{
  "objective": "epsilon",
  "text_encoder_fused_qkv": false,
  "cond_dropout": 0.1,
  "norm_position": "pre",
  "learning_rate": 0.017,
  "orthogonalizer": "newton_schulz_5",
  "batch_size": 128,
  "warmup_steps": 100,
  "weight_decay": 0.0
}
Rows from block 4 of the denoiser, named by matrix and row number. Rows with one number belong to one attention dimension. Each number is 50 + 12 x the weight over its row's rms, rounded and kept within 0 to 99. All counts start at 0. After the name is the row's rms in percent of the matrix's.
# v: attention query, key and value (stacked) (model.blocks.4.attn.qkv.weight, 384x160, the v third), inputs 108-159
# proj: attention output (model.blocks.4.attn.proj.weight, 160x128, transposed), outputs 108-159
v.12 104:64 51 51 51 53 73 67 59 45 52 45 50 37 36 55 47 57 61 35 30 53 56 58 79 45 60 55 36 58 36 35 70 37 46 45 67 13 55 33 43 45 33 44 42 67 34 29 65 56 54 48 43
proj.12 107:31 52 20 60 46 33 59 39 54 54 62 42 49 66 45 49 39 40 48 70 63 46 42 47 56 43 35 50 45 64 39 28 45 48 56 49 67 47 54 70 65 64 52 60 42 80 59 36 59 40 48 60
v.13 111:54 70 06 43 64 49 44 46 51 34 54 48 57 52 33 47 55 44 58 34 55 60 51 35 48 78 45 60 31 71 55 46 53 39 41 54 68 65 46 36 48 52 40 44 29 55 54 56 41 53 59 62
proj.13 099:46 60 85 46 39 40 54 60 47 60 27 43 44 54 74 40 76 28 61 49 54 53 43 81 77 38 61 63 65 26 45 53 45 53 59 50 60 32 45 52 34 57 39 34 53 44 51 31 65 51 46 41
v.14 120:47 38 42 44 65 38 50 38 61 50 74 51 48 64 57 22 65 67 55 45 43 55 51 42 63 27 36 56 50 36 65 37 43 39 61 49 61 41 44 42 28 29 41 25 46 42 53 49 56 47 63 58
proj.14 127:37 76 59 43 49 54 51 55 46 65 41 37 44 28 50 42 42 30 78 57 49 67 43 47 42 70 54 23 50 50 29 53 40 73 43 44 44 49 59 54 71 79 60 45 49 54 53 33 56 45 29 38
v.15 109:76 39 52 75 52 44 37 58 36 58 50 44 41 29 69 63 46 68 45 49 57 35 40 58 45 60 68 61 46 57 46 44 77 55 53 54 60 46 43 30 55 38 37 52 59 39 59 42 53 65 52 51
proj.15 108:42 51 42 49 62 57 67 34 41 54 46 53 71 70 34 38 54 39 61 43 39 63 53 37 41 60 33 68 65 39 42 54 33 43 66 42 33 62 63 57 50 66 55 65 44 71 71 62 51 36 43 43
v.16 106:44 41 62 44 58 47 51 51 64 31 30 54 40 58 75 40 62 50 55 26 45 40 68 74 55 58 37 55 60 58 41 54 44 22 77 53 48 34 46 52 52 51 43 55 79 42 47 50 50 47 36 65
proj.16 109:61 51 44 55 65 51 40 51 42 59 78 40 51 43 50 50 48 59 44 69 50 73 36 37 36 47 52 56 49 63 55 40 60 58 23 52 57 61 65 43 60 34 50 51 32 56 49 57 47 42 65 36
v.17 109:45 52 52 36 61 46 47 58 44 28 40 52 31 41 59 46 38 32 47 49 63 34 48 43 50 47 76 31 67 51 26 53 46 61 57 57 48 46 66 69 52 34 49 31 61 40 55 42 35 42 38 35
proj.17 113:55 43 66 61 31 56 56 46 67 60 68 54 55 59 35 46 59 45 42 50 49 71 49 57 44 46 32 39 33 49 57 61 70 25 27 53 57 46 35 27 49 69 56 66 38 68 42 34 60 37 60 53
v.18 115:58 38 68 47 63 53 54 46 58 35 64 74 43 48 26 61 36 56 46 63 49 52 70 50 64 52 30 37 61 57 31 56 63 44 60 46 36 41 44 21 23 42 59 38 51 46 53 59 39 49 59 68
proj.18 108:47 48 49 60 50 44 33 47 48 57 42 53 38 60 47 37 77 46 48 48 54 55 36 53 50 59 64 54 52 44 55 42 34 38 35 54 52 46 63 67 68 62 53 69 51 44 56 47 52 66 59 44
v.19 114:48 68 43 68 56 50 67 55 47 69 48 43 46 48 62 56 77 39 40 56 39 31 42 45 45 80 28 50 51 55 45 69 61 47 49 54 51 64 85 46 60 54 54 45 61 63 46 40 62 57 44 63
proj.19 109:43 37 46 44 46 57 49 30 60 45 24 52 40 39 54 57 46 60 62 43 58 46 35 48 48 47 60 52 54 43 49 42 64 67 56 45 34 39 10 59 44 46 59 49 32 56 53 69 50 38 76 29
v.20 118:48 60 47 52 46 60 42 42 42 39 58 45 33 56 62 37 34 47 46 34 46 62 44 67 44 46 44 58 60 64 63 73 59 62 74 55 62 52 38 48 57 44 49 38 27 58 49 43 46 58 64 39
proj.20 118:37 58 25 55 57 36 50 55 49 75 42 56 66 49 58 58 50 47 51 82 63 44 36 49 59 55 51 56 55 36 42 30 58 51 45 31 34 47 56 63 48 67 46 55 71 38 44 50 48 56 47 71
v.21 108:33 39 63 79 63 68 48 58 49 37 49 26 70 53 49 53 51 64 52 65 31 57 42 45 67 46 49 53 42 46 41 65 60 77 52 47 51 43 32 54 37 18 36 77 53 56 61 37 54 41 61 63
proj.21 097:57 53 53 16 27 43 56 23 47 69 46 71 26 37 51 53 45 45 42 48 54 33 52 44 47 51 50 48 55 50 59 39 51 26 48 62 44 47 79 44 67 63 72 19 38 53 48 75 52 61 41 63
v.22 117:54 53 54 59 38 76 64 31 66 51 52 57 53 56 21 79 56 47 45 55 62 69 70 63 53 56 53 43 33 75 68 66 49 40 44 47 53 45 44 36 42 49 26 40 50 57 23 49 66 48 55 46
proj.22 128:43 44 72 39 72 35 32 72 28 53 45 56 54 50 70 40 54 67 45 39 42 23 37 35 46 24 47 46 70 44 44 41 58 57 52 42 54 58 40 54 46 35 72 50 54 35 66 71 37 59 49 56
v.23 104:67 44 44 61 48 62 43 46 39 59 33 60 54 36 42 59 56 50 68 43 56 51 70 38 54 51 57 21 50 48 56 36 37 50 34 48 44 72 49 70 54 49 58 47 39 35 37 60 41 46 36 53
proj.23 117:31 67 53 56 38 42 62 53 60 46 63 34 50 83 46 38 39 40 33 40 51 51 39 55 42 37 51 58 44 62 60 53 56 38 75 45 60 33 31 43 49 62 48 48 55 61 48 28 41 51 64 66
v.24 110:48 63 67 55 60 43 56 69 67 55 47 71 41 56 44 35 43 61 57 59 70 50 38 42 51 63 56 52 59 43 54 45 22 37 40 57 70 45 40 61 61 64 44 47 60 52 48 43 34 48 44 73
proj.24 111:48 56 46 50 29 51 42 30 59 52 45 45 51 29 56 73 45 63 29 38 37 67 63 54 60 51 52 53 49 58 59 51 65 69 54 63 27 51 52 49 50 52 65 46 50 46 60 44 55 57 45 31
v.25 110:59 67 57 27 67 68 52 45 25 64 48 56 55 51 60 43 68 47 39 48 44 39 53 50 39 41 66 47 40 50 40 66 55 31 51 53 37 73 59 69 61 47 57 28 56 48 67 83 51 31 52 44
proj.25 108:58 47 47 55 46 49 49 48 59 31 50 53 36 64 30 54 29 53 56 50 62 72 43 49 66 57 54 51 65 62 74 32 43 73 39 51 49 49 22 49 34 56 41 80 54 45 48 38 49 43 43 48
v.26 108:40 42 59 63 52 36 50 57 28 66 74 51 56 65 26 62 72 53 54 54 59 64 65 64 43 42 33 46 32 50 56 56 76 53 25 70 49 45 66 59 32 50 42 54 47 75 61 84 45 62 60 21
proj.26 111:44 55 48 36 42 61 39 37 72 36 15 52 54 46 43 48 26 51 39 58 37 22 25 47 63 48 74 56 65 51 39 67 30 44 66 37 42 48 22 48 66 53 58 55 65 32 43 49 50 52 36 52
v.27 103:49 41 39 27 63 59 54 48 45 33 79 48 55 50 63 75 32 51 61 36 55 52 61 61 47 39 57 34 40 58 48 56 45 50 67 65 58 38 69 62 51 53 33 41 65 57 28 43 46 47 58 75
proj.27 097:55 54 70 69 48 36 39 39 60 50 45 49 59 66 15 35 61 46 43 59 48 43 51 31 29 47 65 43 55 21 64 46 67 46 31 26 35 56 58 41 71 56 50 46 42 48 56 54 41 47 23 40
v.28 106:33 58 37 42 42 66 48 37 67 68 29 35 60 54 53 55 50 55 56 53 68 33 58 33 53 42 33 47 57 47 52 56 45 39 50 63 42 49 60 37 50 60 32 55 62 53 41 70 46 66 37 63
proj.28 105:55 61 45 48 59 45 61 53 44 49 64 43 17 54 51 47 59 58 45 38 45 55 27 50 51 50 66 57 34 61 36 56 50 56 43 48 47 34 55 74 59 65 50 52 42 43 69 29 49 45 62 52
v.29 112:32 31 49 38 42 56 42 61 64 29 60 55 64 41 56 45 62 59 48 46 69 62 45 47 49 42 60 42 79 62 45 43 50 52 53 37 39 43 57 44 49 59 52 45 57 41 47 55 68 47 45 60
proj.29 113:46 68 77 58 48 41 43 49 41 58 62 58 43 56 37 50 49 36 53 50 31 58 81 60 54 58 43 41 35 35 54 52 49 45 43 38 64 62 46 44 42 45 33 57 34 41 41 42 37 48 45 38
v.30 103:64 54 59 42 60 58 46 43 46 46 54 51 57 68 40 37 64 44 52 43 45 63 41 42 53 52 51 64 61 67 56 40 54 62 42 39 56 42 42 39 55 88 63 44 74 42 58 59 26 62 22 43
proj.30 105:45 38 54 62 47 53 38 65 37 46 64 65 58 31 56 36 39 57 43 48 62 49 51 53 52 48 50 58 39 40 50 58 37 44 70 57 52 78 51 59 35 25 42 56 48 54 60 40 51 27 67 32
v.31 115:35 47 42 37 48 81 48 68 51 53 37 39 39 53 60 70 35 64 56 72 40 59 39 46 48 88 46 50 36 64 66 65 50 37 66 63 47 46 42 41 42 39 73 67 62 56 35 59 60 39 33 56
proj.31 106:54 48 33 46 41 42 45 40 39 61 32 73 52 41 53 33 48 46 37 50 53 43 43 60 68 25 45 73 45 44 41 31 71 68 49 63 46 58 50 73 43 51 15 50 21 55 63 46 47 72 65 50
v.32 102:42 68 54 33 36 38 24 52 51 49 60 50 25 57 29 49 49 56 79 52 31 68 60 51 53 49 50 44 53 21 46 47 47 50 66 59 78 29 57 50 59 56 35 52 51 56 60 53 56 25 44 57
proj.32 105:37 37 70 53 61 59 56 57 48 47 46 38 56 34 68 42 60 31 36 49 70 32 58 47 52 46 41 57 45 57 61 65 60 33 20 55 46 71 59 39 24 43 73 44 47 39 46 63 43 51 45 32
v.33 116:51 50 54 54 52 57 44 58 69 53 37 36 36 83 64 59 47 49 32 35 46 58 55 47 55 40 47 48 50 45 69 71 64 48 48 60 54 30 48 54 38 34 46 47 40 33 62 49 35 46 53 53
proj.33 108:54 41 45 47 50 34 66 47 25 59 68 48 51 14 38 43 44 61 32 68 59 63 46 35 55 55 50 45 61 55 40 34 33 65 40 56 40 59 54 63 73 61 42 48 54 56 47 46 50 71 65 68
v.34 098:71 41 52 44 48 61 35 65 67 43 49 50 53 45 48 39 44 62 34 49 65 66 48 49 77 48 41 49 58 24 44 59 74 64 48 47 42 43 64 48 54 55 64 37 65 46 56 61 59 44 37 65
proj.34 103:25 64 52 51 64 41 48 31 52 51 42 52 24 56 43 53 53 28 84 60 53 32 46 35 41 48 61 55 42 64 46 42 44 33 35 42 57 47 23 52 44 55 42 59 50 58 30 53 58 61 59 53
v.35 111:47 59 48 27 42 69 51 46 66 54 35 34 61 51 51 43 63 46 47 57 52 62 57 28 47 73 30 50 57 49 64 52 36 38 36 46 66 47 40 51 56 66 68 10 23 45 60 49 45 50 36 36
proj.35 104:47 39 34 49 57 33 52 67 45 44 71 48 32 39 46 36 46 56 52 46 60 71 37 52 48 40 65 66 55 55 58 45 61 73 54 60 41 68 43 43 38 58 41 77 84 42 65 44 58 51 55 50
v.36 098:26 62 49 64 47 56 46 49 64 65 50 47 53 52 30 27 42 62 74 43 57 66 46 45 39 48 57 54 66 47 56 52 48 69 44 38 51 64 53 44 59 46 60 52 34 37 54 53 37 44 46 51
proj.36 094:57 35 54 57 43 43 63 46 46 32 85 42 63 69 59 51 56 31 52 64 30 66 35 54 45 66 61 62 32 48 41 38 30 31 64 44 70 50 57 54 40 56 40 68 58 50 55 56 54 39 50 38
v.37 115:48 56 48 55 71 32 37 43 74 62 48 66 70 49 53 77 68 62 56 49 42 57 48 53 64 34 53 43 58 46 25 12 25 53 41 34 18 43 57 42 44 45 52 48 34 63 55 37 54 47 47 26
proj.37 106:37 43 73 54 34 53 70 55 41 27 35 45 55 61 40 34 30 31 56 44 46 50 52 50 35 66 40 46 50 53 73 84 62 47 70 51 60 41 51 64 62 71 49 66 47 42 43 55 49 51 47 66
v.38 110:50 59 38 52 55 32 38 66 52 46 44 54 56 46 40 44 43 59 46 44 51 57 58 46 58 59 63 47 39 36 50 49 45 43 44 36 56 40 32 48 53 53 59 49 41 29 68 59 69 38 57 37
proj.38 108:48 46 63 43 37 71 53 36 61 32 66 32 44 57 48 55 59 52 45 54 40 59 42 47 53 62 46 61 52 62 43 51 42 64 44 52 59 58 65 41 36 49 48 59 71 74 25 47 45 68 31 56
v.39 094:55 66 47 68 41 39 37 50 41 39 52 54 57 60 49 48 41 71 33 45 60 31 67 46 49 48 55 66 48 63 47 56 62 43 55 57 74 87 62 49 23 62 67 38 42 56 50 49 54 32 57 45
proj.39 094:52 28 45 54 67 55 47 68 62 59 65 48 52 40 78 56 68 52 69 45 41 64 22 66 56 46 44 50 38 31 54 50 53 46 54 44 39 29 42 66 55 33 34 50 55 53 43 45 34 59 52 56
v.40 113:53 48 45 32 43 57 63 37 61 55 74 53 37 46 48 41 55 28 50 54 59 40 75 79 48 45 59 64 68 66 49 52 71 43 41 52 39 53 49 59 44 53 50 35 45 51 51 60 61 53 48 49
proj.40 113:32 46 44 50 61 43 42 36 34 53 44 64 50 54 44 44 61 68 52 61 29 60 39 31 43 50 49 54 49 24 47 48 36 50 68 44 40 52 29 45 55 48 43 65 43 43 30 53 45 45 42 38
v.41 106:44 55 38 38 41 62 34 42 34 45 41 53 39 62 52 56 49 52 46 61 55 63 46 38 37 35 62 66 46 50 64 59 56 59 42 54 53 40 28 45 32 59 45 66 57 51 27 52 44 77 83 60
proj.41 119:55 48 51 54 38 35 46 61 42 61 60 62 71 31 42 42 53 40 57 48 42 53 49 68 63 72 47 50 64 40 42 43 35 70 53 44 44 63 56 57 45 40 47 38 38 31 70 50 36 34 20 66
v.42 125:50 58 19 52 40 47 37 55 47 48 55 52 31 49 57 59 56 30 44 70 33 62 48 45 56 40 40 58 42 59 48 62 51 31 51 44 33 43 47 59 54 52 60 58 50 69 50 66 69 57 49 68
proj.42 124:42 51 54 43 62 53 50 51 54 63 30 48 54 63 60 46 61 59 76 33 69 26 50 51 45 57 47 42 59 42 63 55 38 56 40 46 58 39 52 65 58 42 46 44 46 21 34 43 39 48 51 38
v.43 108:45 34 60 59 56 35 21 55 50 56 57 47 29 51 62 45 45 53 56 30 51 52 51 63 33 67 65 63 58 66 37 44 64 46 31 57 54 40 40 23 33 60 52 53 64 37 51 49 40 73 60 37
proj.43 107:44 53 52 43 43 55 79 53 45 62 47 54 55 48 67 46 57 52 70 61 52 59 50 49 81 35 36 41 51 31 56 68 47 44 54 41 49 47 62 62 42 43 61 38 34 47 65 47 48 37 47 56
v.44 113:50 64 43 34 47 35 42 52 72 59 56 56 49 50 51 36 38 60 46 58 24 75 50 30 36 60 45 77 46 36 25 54 54 56 78 61 50 47 52 32 54 47 27 51 32 44 50 56 40 58 39 44
proj.44 114:46 40 47 50 42 60 67 48 34 47 40 45 62 41 52 55 57 49 39 56 64 40 57 45 69 52 68 39 67 70 62 43 52 52 35 58 59 36 46 62 28 53 73 65 73 67 72 42 69 49 59 41
v.45 117:36 51 50 49 35 71 55 57 39 57 48 60 59 39 43 19 24 47 31 34 47 50 54 58 60 46 35 68 31 65 50 48 56 39 47 61 54 46 38 36 39 47 63 19 55 69 55 39 49 42 76 56
proj.45 109:64 61 47 33 39 34 65 43 41 74 50 37 51 70 57 59 63 43 66 55 49 50 36 40 55 63 46 40 75 39 50 50 53 55 58 46 54 55 60 44 61 46 34 67 27 18 52 53 62 70 48 59
v.46 101:49 51 37 66 24 38 65 58 43 66 46 40 39 45 51 55 55 40 31 52 74 46 65 27 66 40 44 34 66 59 48 35 21 38 46 33 45 58 46 45 72 48 38 58 59 57 58 46 36 30 53 55
proj.46 091:50 65 50 41 68 43 38 64 68 56 56 56 52 63 48 38 56 60 66 49 45 59 32 59 51 54 62 67 34 61 46 53 77 49 46 77 62 29 43 59 40 39 48 38 31 54 54 39 63 62 57 55
v.47 111:67 59 52 47 55 36 73 35 59 62 50 63 43 48 59 65 69 40 49 47 44 63 38 35 61 55 61 33 39 51 37 62 64 28 61 50 62 28 56 48 48 38 36 54 46 62 58 41 49 36 68 45
proj.47 112:45 54 42 57 50 56 48 45 32 56 58 51 51 36 42 46 39 61 52 60 66 31 89 41 30 51 38 58 68 62 69 32 47 75 42 34 42 56 50 67 45 49 45 49 49 32 64 45 54 69 38 66
v.48 102:56 52 32 41 50 49 57 51 63 41 29 51 42 50 37 55 37 39 52 54 48 51 46 40 38 50 43 51 63 45 65 41 55 49 66 36 81 45 26 50 34 34 55 37 67 53 26 52 37 34 68 48
proj.48 109:52 50 55 54 44 41 44 52 35 47 73 39 54 41 50 30 66 59 46 59 53 54 54 43 59 58 60 45 48 57 41 55 48 52 23 47 32 60 81 47 72 55 53 52 51 45 76 59 63 70 39 62
v.49 102:48 52 68 52 55 32 61 38 78 57 69 62 65 30 68 47 60 34 65 73 68 54 31 54 40 29 54 47 41 57 50 52 38 52 80 58 50 58 42 42 63 56 61 55 45 54 42 56 39 48 46 45
proj.49 099:50 31 53 43 43 58 39 66 27 42 30 64 35 61 33 41 46 61 40 50 54 50 58 51 70 73 63 48 62 49 51 58 74 52 41 41 50 49 51 45 44 53 45 71 54 38 66 47 51 47 49 45
v.50 112:45 58 55 47 32 38 62 34 65 33 65 64 34 41 56 57 63 56 45 38 65 47 46 54 73 61 30 61 70 54 59 49 65 47 47 41 59 64 54 52 45 32 60 56 74 40 51 45 28 81 35 60
proj.50 110:58 38 38 57 65 59 45 67 42 60 54 29 65 73 54 41 42 46 50 65 31 32 46 43 36 34 64 54 23 53 31 38 50 46 49 65 31 48 42 39 64 73 47 50 38 64 50 58 66 29 55 25
v.51 106:37 38 42 66 52 33 57 74 55 50 48 39 50 16 59 55 46 47 66 31 37 51 60 46 44 48 48 60 49 53 58 58 29 56 48 55 41 52 48 21 59 65 44 50 79 59 47 40 31 59 52 60
proj.51 106:52 64 63 36 54 59 39 47 62 52 39 60 41 66 46 53 50 56 28 46 68 58 60 44 42 62 46 53 59 40 57 34 66 54 44 46 59 49 68 68 47 45 42 36 36 44 56 33 53 49 63 38
v.52 103:47 52 49 66 46 62 50 68 55 52 48 58 55 52 26 66 54 58 65 54 58 37 35 53 68 46 51 42 21 57 71 45 75 55 46 58 53 56 54 41 66 69 39 69 23 50 29 64 54 46 51 54
proj.52 108:55 50 52 28 64 42 40 40 53 68 46 43 57 58 54 55 46 49 40 39 36 51 63 52 31 37 40 50 63 34 41 62 32 48 48 31 42 63 46 54 30 35 59 31 59 43 63 43 41 38 56 61
v.53 105:49 44 54 35 36 59 68 66 46 61 37 49 44 54 43 42 74 63 36 66 50 54 49 39 55 63 59 53 53 53 62 58 49 44 73 69 43 43 31 57 78 41 59 67 53 50 79 44 35 42 61 53
proj.53 110:57 41 34 45 61 55 48 48 60 42 55 42 54 46 64 49 27 62 55 22 54 52 34 49 55 57 29 40 61 51 46 39 63 70 44 43 36 46 53 50 29 59 54 21 46 55 21 50 61 52 63 53
v.54 112:57 24 66 60 32 70 35 28 42 43 73 49 45 59 40 63 31 52 56 59 45 54 56 67 65 46 65 58 42 76 40 60 47 55 52 60 63 46 51 41 41 44 44 55 57 57 59 49 68 64 61 34
proj.54 107:36 60 49 44 75 61 57 68 44 59 32 45 51 44 62 34 65 51 70 37 32 53 32 29 45 38 43 42 51 33 32 41 41 39 50 44 53 54 51 45 43 57 49 40 52 39 48 56 35 48 34 63
v.55 108:53 54 41 50 59 40 50 37 23 65 49 41 57 43 49 54 67 38 57 46 44 48 50 34 40 41 45 34 49 47 50 42 75 33 41 31 66 56 78 46 57 54 70 57 63 48 68 37 39 61 60 45
proj.55 103:37 45 53 54 39 43 51 61 87 29 42 56 40 50 49 54 50 59 46 75 67 56 55 61 50 62 66 67 56 43 39 77 47 60 53 61 27 44 45 50 52 62 22 28 58 40 34 58 63 37 39 53
v.56 119:33 37 65 50 52 37 55 43 51 68 63 67 33 64 55 69 66 66 62 35 35 39 29 20 43 61 41 59 47 49 67 58 54 51 52 59 50 72 52 27 56 28 47 39 66 44 77 44 52 45 42 44
proj.56 120:60 66 42 47 48 74 58 53 58 42 38 29 71 35 51 33 42 41 40 59 50 50 77 57 56 55 63 50 50 56 33 44 21 67 49 55 43 20 52 52 43 69 53 57 41 59 56 59 47 54 58 35
v.57 106:66 56 57 49 48 43 70 36 57 50 67 40 59 69 47 56 54 47 57 52 54 64 43 59 49 57 58 52 44 64 42 39 58 45 73 52 50 46 40 43 54 44 57 26 41 87 51 54 54 74 65 58
proj.57 106:37 32 60 44 64 54 35 55 27 62 28 54 42 46 55 39 45 69 40 52 39 22 57 43 54 64 57 31 55 37 45 60 50 65 55 36 32 56 44 51 58 61 31 72 60 20 55 55 65 38 49 47
v.58 108:49 57 95 69 78 51 32 55 38 41 42 39 41 50 60 42 58 57 60 45 49 53 51 63 39 48 54 58 62 54 35 65 56 65 49 47 53 42 50 57 30 54 47 24 55 66 42 56 44 55 52 44
proj.58 105:45 45 09 36 46 50 54 33 52 58 45 61 52 58 58 51 32 36 58 50 53 61 22 53 52 57 47 29 40 35 41 36 39 28 47 39 24 66 55 38 71 46 50 68 53 41 52 53 55 51 40 53
v.59 124:48 29 70 52 39 41 44 48 40 48 43 53 40 40 42 62 48 66 63 40 45 55 41 44 32 44 55 43 50 53 45 74 27 31 58 66 51 63 74 78 53 42 63 53 50 43 51 43 78 43 47 59
proj.59 127:58 72 31 54 56 53 43 41 46 37 57 40 49 47 49 72 49 53 32 63 51 41 53 59 82 52 66 68 33 49 60 29 83 64 45 53 61 45 39 64 48 55 32 58 43 59 41 56 35 67 39 64
v.60 108:66 51 59 56 55 36 37 38 55 40 42 48 59 44 39 46 44 62 43 57 63 41 36 57 50 54 42 61 23 69 53 59 64 40 22 49 34 64 69 41 35 53 71 50 61 62 55 66 31 24 46 56
proj.60 111:44 45 62 39 57 48 46 57 44 52 52 58 43 71 42 64 43 34 63 37 44 52 48 39 43 32 58 56 69 35 64 55 35 60 63 38 46 35 19 81 53 60 54 57 25 49 39 43 54 61 39 60
v.61 114:50 54 38 38 60 46 41 51 64 41 47 44 53 43 40 49 42 69 58 55 60 34 44 59 44 36 45 52 43 29 74 34 58 52 49 43 31 50 61 21 62 53 48 57 51 62 39 72 51 68 39 38
proj.61 109:45 45 57 37 29 42 49 52 30 69 48 61 45 61 45 37 55 23 33 51 40 43 58 40 65 66 65 55 41 53 39 58 55 58 41 43 50 50 45 73 48 46 54 61 47 38 43 40 53 23 52 60
v.62 119:62 52 68 49 50 59 65 40 38 51 60 58 56 63 40 32 49 62 39 35 49 40 69 26 61 41 57 47 59 58 35 46 55 64 53 68 53 68 64 33 47 69 62 72 35 38 29 37 51 61 25 39
proj.62 119:44 33 53 62 54 37 37 61 66 42 41 45 58 46 50 59 53 40 49 56 64 66 52 56 35 73 39 41 46 57 52 52 38 43 51 32 47 34 45 51 54 37 56 28 56 78 71 43 38 51 74 55
v.63 116:30 67 42 42 60 45 68 65 05 39 26 51 47 48 73 54 44 55 71 63 47 45 60 38 61 48 47 60 50 34 50 54 61 44 61 51 56 51 52 44 70 46 28 68 38 45 53 53 39 45 23 57
proj.63 108:65 46 52 58 48 62 36 40 89 59 62 54 28 46 31 35 53 34 38 42 51 52 54 52 32 60 49 44 36 51 38 47 49 44 37 57 40 61 46 86 31 62 38 40 61 79 54 42 47 53 42 52
v.64 086:72 46 40 71 41 66 47 49 47 50 38 79 44 61 49 44 42 54 59 62 56 40 66 37 55 49 45 43 47 42 48 65 39 48 53 34 40 48 45 58 39 62 41 09 40 66 35 64 63 42 31 41
proj.64 084:49 52 65 32 73 49 54 41 60 34 55 21 32 45 53 67 50 24 53 54 46 57 57 58 43 48 50 56 27 70 63 62 49 44 40 52 58 55 54 40 77 36 69 71 62 22 56 60 49 41 46 51
v.65 093:59 56 42 41 63 53 43 65 76 53 41 64 35 54 37 46 76 50 70 56 47 33 62 31 60 49 41 40 53 42 39 47 52 38 48 63 42 74 59 45 56 71 66 59 43 52 30 46 49 28 32 27
proj.65 093:28 51 65 59 44 43 55 44 41 58 78 32 64 49 42 52 32 21 61 42 50 42 48 48 52 44 41 32 56 44 57 54 46 64 41 43 36 42 61 49 83 44 35 44 46 49 47 31 53 55 56 57
v.66 086:37 45 31 56 56 58 03 50 43 55 19 51 30 49 64 48 43 44 53 41 60 45 44 62 19 41 55 42 56 38 80 59 52 43 44 52 46 36 50 61 51 29 58 60 60 48 51 36 60 44 64 60
proj.66 081:54 56 53 45 58 46 69 41 62 64 52 61 63 47 47 51 46 51 37 46 67 30 43 50 57 43 51 30 48 50 33 62 52 25 40 58 68 48 43 37 33 33 50 56 21 79 61 68 50 51 67 68
v.67 090:45 47 48 43 63 53 57 40 46 66 64 53 39 48 55 37 56 55 28 67 51 62 65 33 46 51 51 50 52 60 52 28 58 67 45 56 40 42 63 49 67 51 45 57 44 54 73 58 40 74 44 27
proj.67 089:58 59 56 54 42 55 55 71 51 50 69 24 47 54 47 54 58 58 52 33 36 54 40 50 55 34 52 57 43 42 50 65 60 50 54 29 66 61 64 42 42 67 54 32 51 29 59 42 62 44 58 44
v.68 091:63 54 20 38 51 49 52 57 53 40 34 45 65 57 63 51 84 42 49 49 54 47 51 28 73 51 39 33 61 52 42 61 48 38 64 42 62 62 49 51 66 39 53 59 44 39 38 41 53 59 60 41
proj.68 097:48 46 76 62 56 33 42 44 38 45 65 38 26 47 30 60 39 37 30 49 50 62 42 51 50 62 63 46 49 51 67 54 49 43 48 53 35 34 57 57 62 44 42 50 42 43 37 43 47 44 67 39
v.69 084:46 52 62 51 34 48 53 46 36 54 54 65 34 56 43 61 29 60 52 45 42 55 59 26 37 46 34 39 21 17 62 56 41 71 49 56 38 64 41 42 62 38 36 63 38 36 50 45 56 52 32 65
proj.69 091:39 41 35 53 41 49 54 43 55 69 46 45 73 60 38 43 57 37 54 59 36 35 44 73 46 75 27 43 56 57 48 64 54 55 45 33 69 44 51 24 34 74 62 52 34 63 55 42 40 60 60 36
v.70 094:49 54 58 56 57 49 33 35 51 31 60 40 61 62 44 54 46 56 48 32 59 34 49 37 49 33 40 63 55 51 58 35 42 74 25 40 52 38 45 57 38 47 61 32 49 60 44 21 48 63 53 49
proj.70 101:53 30 52 39 74 49 64 68 47 67 35 69 56 51 31 48 44 47 36 55 48 30 49 39 13 33 37 52 38 45 48 75 50 55 64 61 43 42 42 32 74 45 35 57 58 55 70 77 56 37 56 43
v.71 093:57 43 55 50 55 30 51 47 64 41 60 44 42 57 75 57 52 77 52 47 48 41 55 47 65 56 62 46 45 51 49 41 55 45 46 26 42 49 73 58 48 56 30 63 47 33 60 57 43 28 54 44
proj.71 087:57 54 46 68 47 62 64 73 39 54 57 70 67 53 31 50 58 59 67 34 42 60 57 58 57 51 21 44 52 58 41 62 51 61 69 53 65 41 59 32 37 52 86 48 63 58 65 61 52 60 50 39
v.72 104:45 50 57 30 54 51 82 76 47 88 48 68 53 51 51 46 53 73 58 51 59 57 48 46 43 36 46 40 56 64 43 39 39 61 54 30 38 40 55 36 29 48 34 61 29 44 52 65 26 62 66 72
proj.72 112:65 38 61 52 41 57 50 45 50 61 39 49 49 34 59 44 70 62 36 57 54 27 37 41 50 65 42 49 52 49 41 50 66 51 54 61 58 42 46 29 51 36 68 50 57 49 63 61 59 43 62 23
v.73 085:35 45 57 34 56 30 26 54 33 33 53 35 24 42 69 52 53 52 37 47 45 46 66 37 48 54 40 58 58 54 40 48 38 47 79 57 55 41 34 60 46 31 50 51 39 51 63 31 36 45 58 66
proj.73 088:48 30 46 30 44 57 61 49 51 74 54 79 73 36 57 40 53 51 40 55 47 43 30 46 34 48 50 56 42 30 55 48 35 60 57 56 31 65 53 66 49 36 48 56 54 62 46 64 43 60 44 56
v.74 093:63 37 65 37 49 46 63 31 61 47 48 53 45 46 43 45 73 51 44 46 58 44 47 55 51 50 60 41 62 28 34 46 59 54 35 49 35 63 50 54 64 46 50 79 45 47 26 68 71 63 32 49
proj.74 090:24 47 39 66 50 49 30 73 60 35 32 60 54 41 39 38 44 38 47 47 66 40 45 64 66 36 63 35 56 63 43 39 65 51 55 39 76 26 40 57 58 42 58 34 41 33 44 41 42 72 61 38